A small image captioner, trained from scratch: encoder num experts 4, 6500 steps.
Rows from block 2 of the text decoder of a small image captioner, named by matrix and row number. Rows with one number belong to one neuron. Each number is 500 + 40 x the weight over its row's rms, rounded and kept within 0 to 999. All counts start at 0. Numbers have three digits each. After the name is the row's rms in percent of the matrix's.
Before each neuron's rows are labels from the 100 texts, of 14848, where the neuron reaches its highest value: "fires on" is the input token at the peak. Only what is clearly more common there than usual is listed. The data: photos with spoken descriptions (Open Images, Localized Narratives).
# fc1: MLP up (decoder.blocks.2.mlp.fc1.weight, 512x256), inputs 128-255
# fc2: MLP down (decoder.blocks.2.mlp.fc2.weight, 256x512, transposed), outputs 128-255

fires on: "are"; "and"; "see"; "is"
fc1.38 104:513488518465519417504476428552531494469502451409489451447417525553480461426528504562441447497496513536497514489589512519496501439557520480507430517529532472504519440506431498486424457490517522511498496457410463494488589474477496493458539519514536532511517462466471521442587539517470606518537528429517538519450543586518501430535464487531522482525452538495505473483492469523553554495519
fc2.38 103:507553492550482576500572468469450566518488522502491492500551410528529442525517530523453490480551498562533521534457540451461493497528520557497513488504494473454531517458528494450548509506484456484479435518572479542524505524484414401491498491437509482544452495506473509514490493482501489521522428559449512519586476490565579456498519474530534513579583523538456508554453465521518527503448

fires on: "there"
fc1.456 107:501460500522504501502501458474487427482433471518432485497546524474495502557522460608480462485481559570496432442491536485497531551493585532531552496476527484498540506581479446555539546505527503426511509528576538518541494498517454531556505437479612498501532501448507449509472560458461486508526435558542486490504488468460504449497467512438448484398486434516487566393504559482515434545496
fc2.456 101:429477501446555502425491510503507425500450436467480535533528484483599549443479474546500494457568408531501468588413476485571571457511527471490489455495452493458531467516530499488479542492468479478516551501451524548544504476478411491544497606443433454533448509453559524542565440465475500481470476532572442538485475533496574435536483525436570495494511492533526507498525465549524584518529

fires on: "and"; "that"; "on"; "."
fc1.471 092:503456529492532481501507571458520495547562558472484556505499506447461519563548520538474483506458503462493495466479593535473443476488391527475538535504423476525552512436467562540497470559548589561532547508470551459458438489451485500466477508495481411450494485458443489522551456522521543468482542555448534498478549505451464462548553521578485511560482469477503490521478487461413472542538
fc2.471 097:503482563528519472512476492493466568456483481502449534566501535507447543564522547518481475570471496547548511521588542510499603496500508433497540503498434524471537467513507514501521507402427570446480437516527529488488552503538531515475480411476489455517550515492503466574518487554437482473456435472524496474465449433488457457505490449493549516489401483468478474506505462554537512476461

fires on: "and"; "are"; "is"
fc1.253 104:545504529491549480528442577479482489521496448468492512509558442509535512525519541551483470530548470487514476513504526456488457462591540463478542499548532496561492515462517550506460555475549522489522531468440438475505502498482447547580492528459537545482545426538452514557491526494518505561524489435554534431498482545505524536489430511513495491545485521540474464460511539543547579535464
fc2.253 107:498436487504472485582574457455538507510454553469477506479507466493440562531432542501485451530452546555426528484498485509552419485544539477495525472482518517555430478557505463480498463493442480544485464515559475532469474499530428490512533496552413547470489547465492504563494467443465507516475570457447465578575601484431504440456414527523544456501440420465576441493536453506534496522546

fires on: "woman"; "white"; "black"; "man"
fc1.33 096:494504478476490527446491471515528495499497512462453533481455494504492448509490466510387511520551527487512453468580470513473515542514484476553436512447471504553599560448466540525474498469484493555503486483447508503472481477473511450464433504434514474487482506522501469489452562454537556568447471484528478455454417500551463465482520408573518493545485577500464524548439547515550500512487
fc2.33 099:536539590513475508463492547439464464519531527434482490426470437443529421534460419520491490524427472504569479423522460545433537444515558486469528517494496507474469560504471529426506502465505491445451523546525436521477550511433530547542542561566532488560550519536509567543434454518415479497525557510463512521481523502553484465482589419470524462509444529434509532537469521457524523557531

fires on: "top"; "something"
fc1.256 097:458484535484400511453395482466462514516464483472514415485534490523490511425430495492448450497506538515426457517486514482522501507577573520487555525585509524497459572525467519471550531512499428485531414512513510418437508491443537513486474495494551493486493460509537439430544519433560470472524529538531552482494514447489483441503427505500524527539487502532554480453447477482508454534530
fc2.256 097:509510480599544531590459509455541570496531520535527431557563476474521521484489556512497549536467511429474507448528511487528520439541466490497460518502505460470436498491497454500519553502468510554550497484517480582533540534456477521564488465513503501464484534474458454493475476491497507542508521520552545516487470488474520480483473530455507475429517445544545513576477376553440471501546

fires on: "are"; "is"; "observe"
fc1.475 098:490540429485552480449523475537449565543534550521475491473515461482484531623548426513565473474504462549423449499562473494533536501469495498456456439522528527501448478473453476506551529580555471523499545564491527553527486445353434538507525481524514527412517511511450446551517523537535450521532515483458557472437502472520552521489490525475450459525507461544503479561482490474539434517443
fc2.475 093:495505505467525493514451533474531502455437559433490486536466470481447469411491513483481434521498440543485439509491498531447479504543487585470476498467415504506505512491494473420508424475492525500479544442530522460487510571564485491506462504458540476442499436556467545529507535448574481511516527505544484581533545521478517515515491553523551516521533494446506433492519446445541503588568

fires on: "holding"; ","; "sky"; "and"
fc1.210 096:484501459504583525496482503442430488485550460534462472468472425490576475444499454541537522494530554504429502487595535530538447558485530489565453489484550478463493474509426497415486457522452573496490485505527579488528520489545522506525513390501572533500491514575489538546527552545567491526518570454511482403452526493497496521491534546479516489482517465568477482477499498566494516537509
fc2.210 101:463441429486482535533588513497510566478536447560515503451501502491487576561454443591499437456540554450494494456547524497516528475482496491495520505468531420463482498478462508544536576552549519509552500523524496547499533514554545561455531545515440515478547511490557598490529521484470557510514426571458554483463483491459510512501484486501506445528503562518512556489393525489501480509462

fires on: "."; "see"
fc1.186 094:507506540534456443438516486487483508467435508528494447429464457476553490490474466499509515493511515533482473511484524508498500523491573485488550454443468428513459446469484570515495512597439468453472451491488590527564466493520521523562532566462490560474479528514559465527563511470506470452552469445509501480473441536498456515421490512528523511493590555489537494542540487563527471463471
fc2.186 089:461470466481496511477495510491562491516500541428513485567528514530500514433575497471554470562447428533453518529510488536554509537497530538526579491416521552520575546516440516550455439548500550471588551433529420489467473491450530537501464552526495497500512517515504470537549489505472504460523514464475520476493448494515529518517510484387524557494553476451501487421482459510541489467539

fires on: "see"; "are"
fc1.192 097:466499422506525534494518478525545487526546456509500520483554507503495615479521455538487516497433527485473456491587441511582576495480527538407530399471533505537497527515477435590462481517536456486551426515430522550482476464522529524516584500444461559449568481532472444551519460484506539418443559490485509500481545460546507507550528480450500610524565523475456505506481498593473480469556
fc2.192 097:469494495464447449534456432504582496501514504494566531524498451451494499455489511555511456466513531418548408505560425516447459493471526451543449537559545544464543533484485513554478524459498499513520382477475528523487483490473511518491516494475510518454469511511576452519481474505520418511518580521454515483540525518482453506503455595503457469461511435533470525424496547506460503584495

fires on: "."
fc1.386 098:521500495387479531485552537524524473552463510520432489433406558517516506456541478502456448511470553480467571484494474528517497518495492467559572413462469493506393489471511490505500479532498557506489538524508495531465549456467502448514527480477522498561542538474422502487482541568574510512543506520500497490524487500472500412388534538406550415495473427494464496485528526500465479590509
fc2.386 094:501499417490479475481543459494535484520593469480553497539529467492492472498455484468482531372426486465470553471485477462569482466477502548523441553515475525521509469480551535549504574457561551515583489519455543498430437543569554599470509519527511525533511509504500550537486524516556465458519542514492516501521497425503481492454517444470574494454479541459480506452464605533496500541450

fires on: "are"; ","; "these"; "see"
fc1.328 099:440485515456541494542515454547455505527455442443517565503524414519450457510576545456504505506522509492594497504517525496494483540591484567503550520468489469481496478540460636567476511553506455465516545481492422456555511402433472447466521512453507525524530459485498460467531515533515479503505450506502556558505446502489512409477524512478450530573505475465569448489437511581545531516478
fc2.328 103:550470468510464511503575511529494452514495543459465482457576479487517470585566504512448502461486544466412526428564536565477507491459466431509535545532546521529517489528556551464509626547520462489532543517522513578513536469552553560517515500483521518555467501469534475569520473521543475468462475409465463556506567463418475485534516440479436546560487495469562553539474580543551444511460

fires on: "is"; "are"; "them"; "person"
fc1.64 093:552589489433483448428486496477577482471508545466515471519476493412459491441537497534463468468509503488475481496509539544484533567484501491548473502511405527581501440533459482472394484533530488459445474544448530547524558525486499522466516504522473508473524431553555488518566523540512584540574490419532515530408506549467570519488460483479537535531487568448478516561510473492515553516498
fc2.64 090:437458474490494598568502499604550446495495503534512562558535503530516469515469547483433476493531457469450488490479516510539510493486513554514553554538501458520576561496541504534520486533523501458493475514597532433474474433483452415491503467505512492549553576503505549425489522424463538457508475519470551460622498532522482483517561518535481553463530549509587462499531481467552487472450

fires on: "there"; "of"
fc1.370 096:466527507482488463526546594363498515532414473545472594506437492465570513474480526501467532565521471547513437540524510497555477586544545455483550544555529508547538452525494456500482448450495481480517494507544450523520484505535500498505495491431494531538513410477487410494504543516475471473479474470492501496462447463483451553422562473503537501463459522570466488532466457463499508569487
fc2.370 099:485557480512460564511517458591518512563428504481534475522523497549494451508531522471461481426551480414462496475486487455468527504570527519465543447481481448458459443571462578530521585508574479558496453479438464509521514473565504448524431595518528526527516549524517460489468495503541519526506496558465438502508473504475490521527583585544587496455529444555576475465521422483503463459539

fires on: "see"; "people"; "along"; "covered"
fc1.178 112:518533496517500499513461489615509517504468523474496486545557481501452514506506497492474565461509495512471473513510453526506454550537506433551521517476550546550546481584447584479434519470525430448456458548500471567464476475481574496523530485543420526417514526510413525551525514492490492500414417557427566484478498516524498517525462452500450555486434484500564523476448462513545518509486
fc2.178 111:571558463511553447476423486385534519511526458460545517438394493442529494430501500475502484463534555479470434551555543559512487512564538449479511504547485503510492492528455485544444505516454547456476508521451542452541456495555485452487483532476535513468511466516458562506466504422486458430545513497512484461470552421558550539544528444439482490532524466551479453526467532479508514485469

fires on: ","; "with"; "see"
fc1.170 099:455541548474438511475448455433475489516545503540485574547468541573544498482502506490546529401519438481511470509511523486509482536508537491498476440508419543496446545582539555466490522454554505503447512514465413475445471468456510540512534571464506533506519491500588429556520473457462571548475531436444476502460436548510512469512555470577464531470491482455485463518460487499482545460433
fc2.170 103:504545519566423467520549487494462504597373485516527496515517489472470502562531506486421504564426519497568551491496468496499512500545448544466441517577565495470557524491537485505510576580521499458526506523486568600560493510509454519488522488456600442490479483471502492474484460527481564416572508567552531527477486468517493527499576544464508470470456526471474522513487510509438519514526

fires on: "see"; "with"
fc1.39 110:581521520536549441481458520455509453485500486502564509478542542539555561555508467535472518441575468452557452480546493497418497503469497472472456469575513577461560546498490476495558539565518490561497444500470529458471430494533458534460530429561495503451493497446468504473504504576510487477481481482430504448498511527461527427501500457496444470506507526503494535538519463542471495465535
fc2.39 096:445506412531543474492519524438475527507480447562508565536473448514419497556552483531510475570515550490539559494493466471486516496533550569449445492452550467494492414489515483432542446480505492479421475491528422474497541446465474526505498519468452422471546470489407531444501505500556502484501534437517471524473467544452455565553526472475526536561418421497489532540566447557491491478468

fires on: "is"; "see"; "black"; "and"
fc1.301 092:469436511575522435475518530508566526530502520552510488547487480506463462438569520560454478456513442515528462500445441457470520536528481528482539427448479530481444488521521481462503523499525490421459451509468508485520487459484468508519563511515506479467452510490498510548563502495495555399522536538565505536479435475472480519493541545468483481504509566475475564592533510479591492525518
fc2.301 093:505456502491477505524500452518567493458415477516515462512457478476510472545471460497499473540577482488478483464563527402614482466445551480491421497508503461474398470500499496502445510554525469538545480445440506565462459533534523466460486474496455366455479538497528487483491445469525565492415474552555423465483499470497511457449498535550529499500447541469488500491482566512488499495496

fires on: "."; "of"
fc1.500 097:443444466449432451511504550479537506514481511485527446526614456524549371517453421538575523453442516549461525523508449489502461570463508495544474492461531492542540467522505539562499527497474475552540475527480486498499490511494561501505516460450481501422508487510537573547517498454493528509558489547457584493512489492566479490449470467376434495462533508565509525421487532520442498527533
fc2.500 090:469459551433524512494497479561507487536513482515472512497517515517537470466446535501467496490525513417496549525454566492579489531506463526453528600518540549548530503524492457419413512518520496503503559491542508484509452514485468488449464505575466507634462546452439538482499545568500510491498508473492483498532528521512522520527502592551504525570449443518530482554474428512526443480479

fires on: "see"
fc1.412 101:575548497469488454454586514493519508536504593500456499495506502503496555530508456584492554507408460487481518530501430434553498511452506509483501421484546519464491453544470550547517569495447453482537484528489480504523490484456457577507497443484509484521483460453461520476519527513437524502528545496481456533546517505495492546543536479466542473569532395486537478494485508493502483594550
fc2.412 102:513523496591516526506517554530544543513494517502467544517536564485533503513530495442487478491560463475501515524507503563510533544530522503409541504448495556536495500495481500507554506484515496471445454488516469476527494455475507486500448502475536499494493482452536547490583420504480460513526503495519492505515545509523500426554532499527500426478475475534455507517575586452532513526567

fires on: ","; "few"; "some"; "there"
fc1.427 095:518494512531576544441510556446491531514489516549517525536599524479497530545485459511532537456480469522454499546485424476520531539577529516501533559527479428540500530514421458483443587461457566534446462411435492503499483520458555479537509495488454563444483527423468515514588510545455540496567498437483527529498449498487417498513594493481471531582454538511453533453567476475460476482530
fc2.427 103:504556432615557513533488559472501469455450548537451463463518493471502510462526467514496477474548510484527440457502548571470516516470486460462453485501549561525528518537467470488438521462552440449551495513527484463437507483571506527513471444504479527531469461500529516500508488510505490428449421493479534539501400454487481522439464536547467519483415485527465472538544532481495441587455

fires on: "holding"; "right"; "with"; "color"
fc1.380 093:510502499504448523471494493432544430483480476453484498509398460500490538500517473569505501438494459512494498482470560539486452452537458560439572497540450511501417481533558488602457467472553557456423516544493453509544420468448513462505469520455485541487473497539503493494518512486464421529470518486440528480480474529568509467506433483447494541590509448526506450489545541539469522506458
fc2.380 097:534549578498508546493538488485516545516506490450454421605537444495490456523478531474503555483431422504445494490475468460468520584505437465476504505470456529531514523548501471339519504526474465517492504569501523491520589515480516431519521550499415462567439520491486470503494528515592530502446477510549466457493533469537548466528422545515530527485449482524521558515486424559419502487573

fires on: "are"; "and"; "image"; "is"
fc1.245 099:419564438567507523507478511485458496566488483536509451475541522531508547548528502502511507483517547554509420515576435478498467552470594553506500497527485528573498378470489492514524476549528471486494492528501484464532475490525530403531460481428566468533579531534426551476506494557425441493451446541503506571513523507528539529512493550549519459469503526572560492437531472503464481564492
fc2.245 101:560503518533513545516525482558504506470526493499558532502497486420500514480475550465572527480511630514540518495379460510500551492511417483491486444532455489489502438448496535476534498534465470396541452528482487565490540501507456531489512463537505456458479495519541480515504517482519458524438499583515470486519430533580458491471457473554540513550527530465523477519470503486526513492530

fires on: "."; "<end>"; "group"
fc1.218 091:431507493445483496543537513557514446487447478496532532585475512477486440456446570492524481537531473510469459454561500508534513489548558544507451567510480551499553561543465484527495518504504493487533483429429487561557440451502482599508454510448485475475435531434517468418522475513449542472535555579521495497443460502495431467584575492479466546489521435584539517553585502465461482540462
fc2.218 091:542568491479477550428480436415500552497511555440438509429523504497486507502471514519514428546603510489579480559592509445430486455495438562436479420489555534485584486512476520447555490472481509533571508570515556472490439531505554482466524497478462472446454478493561500549451454529501508524539529504511464505523493501570526498444542550440515487515528493555434501478580491486477518466550

fires on: "image"; "she"; "he"; "sky"
fc1.13 103:515498456463513467494486511554435455488549455525484537563519552590545443487493513494468479507461472482424503497496547473532528551509527489544483475583445504488447529508453468512496465503495508463517524507436563569501521466506476508513539525529479483446541543543570484510561498506529537433527512494582536495534459502502478558496521594476479573501480414488434536454507492527499519520432
fc2.13 092:518459494469447569513482473479496462557557482512528541465478564545538449521505507455489544547512579509526554523450475507479519516540507567552464534549427493585486439468501483472461547454512493448455483469435539545559525483482448472434531541550512466451498561502506478493510536487539504430469467480551437522481474491471476511531565503508492443474592456439482534575514477523532521496531

fires on: "."
fc1.135 093:439488496512455461504486488477532482535488509549543515516518505474502461421515484521527584445546463507460519544428435541493515549453482488562503474550509513448507499563510545447508553540474534535502467458575455421526481458481453515491544502450428496485447497560507480471545543473496517477524485535518527538526558512438504543498560574522459502482485587583563482470431472543518499492499
fc2.135 086:512476520438528480486498456491470496413463551531549502463537451491536480470509466492491472419452463487502464485445588451454572513478539518364620514436463469482496518571512443526558540520432492483485580506533415563548560498483523460526423476507496459466474546436477529571462519524453536506507498494514524448523532503460464491450492479537461470523523499524503507486503575460510466515502

fires on: "top"; "the"; "clear"
fc1.309 099:534534508496479438552501552538481454518464442422466499457475476482460467584531464528485488463564423500457539414542523498430443505547427499466486452559412584445526524507457534485464495530524492472527471518504519516521545494481487548432522542506496500459463473554477579467517484532524542534594506575451503544516439519432567455542456445507479568485568463548486480504484552473482472500462
fc2.309 100:533480457534480504506469541539442462486501547501561537588533489473553520443428491572415471446509557506551537457478512447496443519573519425551555590535462527524541479481517519519463480485480487452510486440477574524520440475483509541559503469526449466494531481520557523532432428479485517529480476457519436559525492512515413542473497445559508506483561529505591509468395530568449519471478

fires on: "woman"; "women"; "girl"
fc1.384 094:531533468396436471486541493473496487528487470446502493555518441521484575496458546522516465528505466464551458533428499512499497550447501495520527579476495565448521507482503535429492498497480549477542448460456554463467526502548463530462548555559512511537445567452485486555540478518618534463493449480556457490535489487557443470399408483554518479530500512487517485537503487561530462516418
fc2.384 095:433491492488478516534595545491536530512459496457506521552451525395544571518542567440480506452548511457505495554445463548513472571529498502498573444463490472477519465514465496478451466536506413523515502542516521450469496437487455484484425560527419513464475547466444457537512465535533491464406489497490407465525523578548551550525520513489476482533510468489528471515468463486433452441508

fires on: "there"; "people"; "persons"
fc1.481 090:513530466465555424534534488521489513520470517426444522497471437534611479455473535494530524508495521560439420495488477491521524533464443530498531499485490546533490532585487520558428549512474503499483528476463541458542533520479498514547585459553588428489504506564563472564548506441529549506474519502472504479491566466529469483505455489374513508483471539470530506489489538449479540535481
fc2.481 081:397529494536520538499458508479509502533456516541542576495493561487490494566507519476446529487477542477517473477455487522488517523514521487508577508537479464470588497561530474508508501490483507568556575519512564466515466550462479510516485472503459522521524533472469505466490514511478529475500457528496544455421451540491494567482483498516533505536474485430467530514467451515516519491530

fires on: "there"; "."; "one"; "surface"
fc1.217 103:529447419485453477479508523552560460519482469488505488535491460462637565410598543607403436486521475496525503594450521470545488500488482461542487515507508471513527553501453537488541555511490542534584561494491494558520439485479477530462480631471509562494476456502473497516475507447541518526524529509471520484520520513479493476471490474476487556535537484549570466514495494461479465461501
fc2.217 096:461497493519509452476551513441517469490460510476498536521475502450408438546483494413558488477579532455473522470529503521469492512507538478538475479464513450409419474500452437443525484457470441565423523481501474516523549508450515506449517512502435473493533592492537477483556488521478559497469489500465485584495405540492510420490479466521514479458493545441504594501456509400529498525460

fires on: "are"; "people"; "is"; "table"
fc1.359 106:529541516485553533467459495485492551506510464457493487443417469474484463464561515476395470526433538515487476500554492504474530547511550447510488451533450471522477466503440544536515464384507513465438530465447504510441506458533481510542434513456564530507525442533499527422537596614539544475502504534473512526553506528532521461538476503541458477505477534596518564549460469577549519525507
fc2.359 098:488599508498470483552533474441528494535485570510524610559442446514568522477497522490543477457509488467503482561520509527489524495465531539462490510508468507498471517422513543463476480528562540556576390543479531523504549469447443543535415475508504399539482542468528493555507577435515520510441542498583524538490478567468468481438476503469525431523504540455542493476478551524438474441534

fires on: "there"; "can"; "are"
fc1.73 103:502466472486501434522417528464510447459452490524428505462550552529497432544483541533524390534467508536536492461525454482494538489526473485464545429545552537503490461518480479448583560492517475523514487495483407470537491427499504520514460488495548531559444479507491514514512478514509468599474514507512504594532483473525467480465461557517469597456453503506465491427510570546557529454481
fc2.73 098:517506555573509506475504476512536500456483477504527638559508489495555448484533486441496464548490437501541501432549475534471466432534467539531480454577400498516521539525525588490496451571466507489455526511462542484515473542539480496549549471516502500522513438456488510505498531476462605450519448453542539482482542433457507531486433462506530473492533472490544553520442515585461512496479

fires on: "is"; "and"; "are"; "see"
fc1.225 097:537449431502464489444496544516451460517483503463547455527512482476429491503492471551493530418471525541528550501458439495449488538575490547520490471512498541496564448531489515433422508510528542552462478503498498419455535520522511521523513437475496485463430483481484516481518575597494430555478507542535521548503528478588540530441412487461544526487491478521522520490536476499570495551486
fc2.225 095:571431501493480534497487475454508574557494575512446508505534452450525500602524559518501538514511478491477397562603566458460474474428517501473552519485535466484465501465557485512581442433480471521490441518445565486474464484480475513466514471486543536437618513514523471531502548404521458511479521524497437478481478506508506514478461480581540514479502497497501460519514501499411489521470

fires on: "is"; "man"; "of"; "men"
fc1.357 097:498455487495490483502457482541540536426490491496496495549469444482463554520498461465465582494494481436514422429566446486507614499563447555524508438537492547438445507485483471526524555456469482508572499494494501497493581483446536535517522437566535525471520540497525449466498555575481475497478583522527499596555452506470538508495531497488469570479617462532528539497529482506444539504455
fc2.357 105:530562554475562510523531435565573435551478474543509454527552525370537507481482523470491487442474546555569564485518482455565595470472499509474471531548559482544528487497488531509441543513448437519492504562513523466499477540529585425516511518506492513445482475660541464486502407452557523510431429486456578478525470513521460525474480523448453482475533514471504478495555506502552483456496

fires on: "and"; "is"
fc1.226 095:486483430499473503480505437478499447532560475527533428433545542493498511428537463461453535504529564475455501508470471442541460486510525517487512460470487522559490501505522440539471502519520509442514528416420555494486536476545493449450473538487541502475513530564567495477493463524431486538551538460570481481442454473552508503507582462545580541482549547502439507590456487527495552552502
fc2.226 094:499551456515494495442498500415473486530495440498540497513513520520495479527467575569530464596454564498510428473506491474530503458506440442539455503545541463472469475466480527448433526538502451542491495461474483530444498545487515528484411455535534540466472481522443543543597525507442467464474394514485514564547495492456513564484462464455451480548498523573514484490533485455578496523492

fires on: "image"; "some"; "like"
fc1.126 094:491496456491402417506506542536505505482516472454488487399536542525541592529530437530489524489472405550437502442488471488550517489509478495483488450459456536533467560482468519571505432505561471509502529463468513468429445498542449490567489487531505517469463510542483475529504468499465450486445556441518491549478534472536484492501535486476484480491525531598551516563553540599438539478499
fc2.126 102:509533560491541559541531553548476503526435465465520447562438493558533551559479452498463539477521510522472556527459448496542488523526518528560473500469555490442438490519546507453510496478474536408467418467513535488447468510485481506543500534533491478523557513473502510512514473541442512475431470500508515496460456474513463534470504518510516530492502495478574498550484503454441583526472

fires on: "and"; "see"; "."
fc1.2 089:547509498461541450450468497506468485538517475415442523464448515558459500496467560535443430538506494517574551530506462438567495502529489497422531444453470480477533554470497466603373477458471407467500458467508512465456461490544540516465500572520530493467511516551518532481533543509521463478528494449499542510447523519470469524475499476440528505465523429414437465519492426457536448522455
fc2.2 097:460493543481530469559518492508530526433529509470482413542445464564481436511548507453554547486446496502464537532537564449443566529470549527582569458495487557491543562504576478480467535546518448529514502516467435456527468502524531529507434512531487433427541493464496554515521496568492459474504479450468531503417524448506494460500507488467495535516484492586513471518501522499460473446460

fires on: "are"; "water"; "in"; ","
fc1.381 096:472501544467429501509426534540492428470433461524563580520532504548495453514504515467477424443525497579554452508493548492536481568485523545536532482462505551482478533499481552543435461502479509488454498543465454530525531515423470507492479568508510472537478470536412461521528537439466462532539527447505556494472452513467485493453439520516532490538508485537547541521502522511485507428490
fc2.381 100:534452536472496481473486444498574511577441446518484464507419613529492493514444487498487515494494526457525498504571455470476533498538443465474497439538480552497528584532462514516454488501411451504437500502465470496484527430471472492497473563510507489509547507521511535544512483518474550457530464539560469464450471480488467439492517486533466496503494534495520431467623598438447571521517

fires on: ","; "also"
fc1.296 097:515551459465531437455523463551507494495456554551485506443514519607488519520512507601503429500489480519536496504516425473435506513580518539502497488500533504512471541453517497541492491507483513499528562456450554502531512464508542552535583471537471496584502530574531534464452443465546524467436454509477501525489569499495567494520554471499473433497481450463471477465448565521597480461549
fc2.296 102:549449563464447472559481475512518518544476534511491449488466525531487523477449500482519453546525532490517502515547551518467493501536504448473488479469461449456540452468481468527554508598444512523489488431495485476543487523555550459539517527508465490476522530502532435533421545540559444558530445456472513514481562460467518560523517536453461460504444500520454450493404555466502475491517

fires on: "and"; "also"; "which"; "image"
fc1.398 100:461498516505483493466590525467446502512500514495500476531489492457464565527554463542531525501508514608593592516512464463516458484558511555401461477503440527449459533533532535444524457545491563436585448484531453527484540522460479473548520502504525500462516471468470499558468502501496513442487450454520498434523432447456466465462530466539449551455547500520493407460462507539486469558477
fc2.398 089:515465483515493523353468530519528492517481528477562457522558491503485544563418493490500446474503557453570552516521443482497494518556464544497501512511558423489545494504501489493489511514505475511419473501424574559477435504461551544508460506483434509512513519548554511531520502526497449485487525541514447562540521480473562475499496479479466497561507454526506508570491520503490479439556

fires on: "image"; "and"
fc1.3 098:393455502564497513491489609450465520589407508509490549468510574491574492519545513482548502488508528578467517481531440475496406489455534568447518494520543528467509588407490529485515424451499549555500525553500453509534534554447519509417456447556531475407449489533477524512501503501564523504495542518506456408455565527504521482468484525521480509459514542457483425554558566463474528544515
fc2.3 087:492570528489580465530510486528539450517497443477508507532564432508518485471457532495498451581437565503437448473508535579502526516564556491471491531486494529496450492484494520501446559506549479463501505483554549560470531553540465489515564435475474548535497534455465450481465504467463451514433497439533534600466437464517469523477535550538534521526522464494467470546521418454508442460496

fires on: "are"; "."
fc1.252 099:515563564480543492545447481498510489434505508553553443483493448464529465395520428503503528500506434578480508515401488474495508467500438438412500513550440504523453539452621541456519470532487487525535472489579434492532577467548524487574548559443442477445525550483494456515430605507475513462497548440498497527534570536434530506541507482532554451447575483507507463467544517442492490489460
fc2.252 112:430593509472432570503461501558484484496514440496461479496475501511468458509536564532516503624524449474468501485440472533529541517538477539494552506574458525438524566450500613588450494455501508551530517548529427477576522542496518450543458466485501517520544564442528593496495541472500543476502472477464476477474475545432481549453486460490549538428582527510524560506531476452463512494517

fires on: "and"; ","
fc1.122 099:514458434585504520531443505517569445529501527494495498443565536517549588471468441555478540444498499467472561510471567444451518505553488523498532504479448498444489489449514535547551513498523528562447535500449477448439601478500497458497514469548507402472532547469416447512457528526490557445539459520483520543449462525525506511443472532531443445455559529526580554501492559588516443442412
fc2.122 104:494440506506548468485493463485492468485535486491459503507478515532444506485564524531517506477467509549532553528524456535448487486501507499432526476442500481514433416485510550517516434498542474447547487512502445432507497513492530520546460591485424529537554470470528496502455462528503546524411421553478609528499484553485510494571416505531492519516448491463484491500472519499488483489444

fires on: "holding"
fc1.123 099:482585520443524582546451532510484490490462485518528479450432465530416457547487473582526535517498450549515452473514476514542465529501429477399540524515491487538457495539561479492449462561439467504447478531492428513422476507426522428503456517542457466466525531487520438484495484522543507460493478483459509506542498565477578458518535552509539484470483572562462491412607570463468522599531
fc2.123 102:543408485568563493420543432499556572455466467461458436575502480513459487488448496442485492462503423495492529462503516499495470483501457588449518512494494499424510527513557466547500502475489538512526476437524474527492531609547464394528517506449439529539455527504531535540460502521420475510510523543528480431460531564496542454532513554548536488433507519514494521578504499519446549496526

fires on: "and"; ","; "."
fc1.125 098:502559461481485500512544465497474568549450467503531576476571537518548498489508535502445525514476515529555553505472425561552534488480527497482410506546533520460506597480480542475495455473463470522542486537512550412517487420500485518532546462504525437550560548546505494496454540512483465460512424541380500565438451532525557467539517460404507519541611522530473530478467530458560438543545
fc2.125 089:477479456522480511586512533514547541557574530499522540497489555471531512518548479567489464540442469451487566542487459483569502473568503475519530524420526436574500477503549538587457498475485506505452538497575508525493456586495502548372489430471524544467485534514489464478498507510536525511458490544521477493518509536521480506510450555535532484458445520525456483436560551542412534483518

fires on: "image"; ","; "middle"
fc1.351 100:503475536491490560464437485464477499480476476470442563495479455523444536456503479501600550527588494507431481507536452498512503546474473519520607496508529458487458527420488516509494508426501473494457463547487499508482507484472477509493504515412526437524522502451445521536530542545507490504571540561499476567470445448583502501494511541497476523508477446503491437488501542508486492552440
fc2.351 103:511501436492540505419521483535456519458523529475518456524547529540486434508487519518471457498466553530490440496577489495487576537588465501519531467614530580483421529408538455488479465433479477458439485522548495529465538553525503491547565525556524471488497526496412458544483519510555397412483501500480532483520494519475472436458566495473478517533556409448501506519513437503502548457465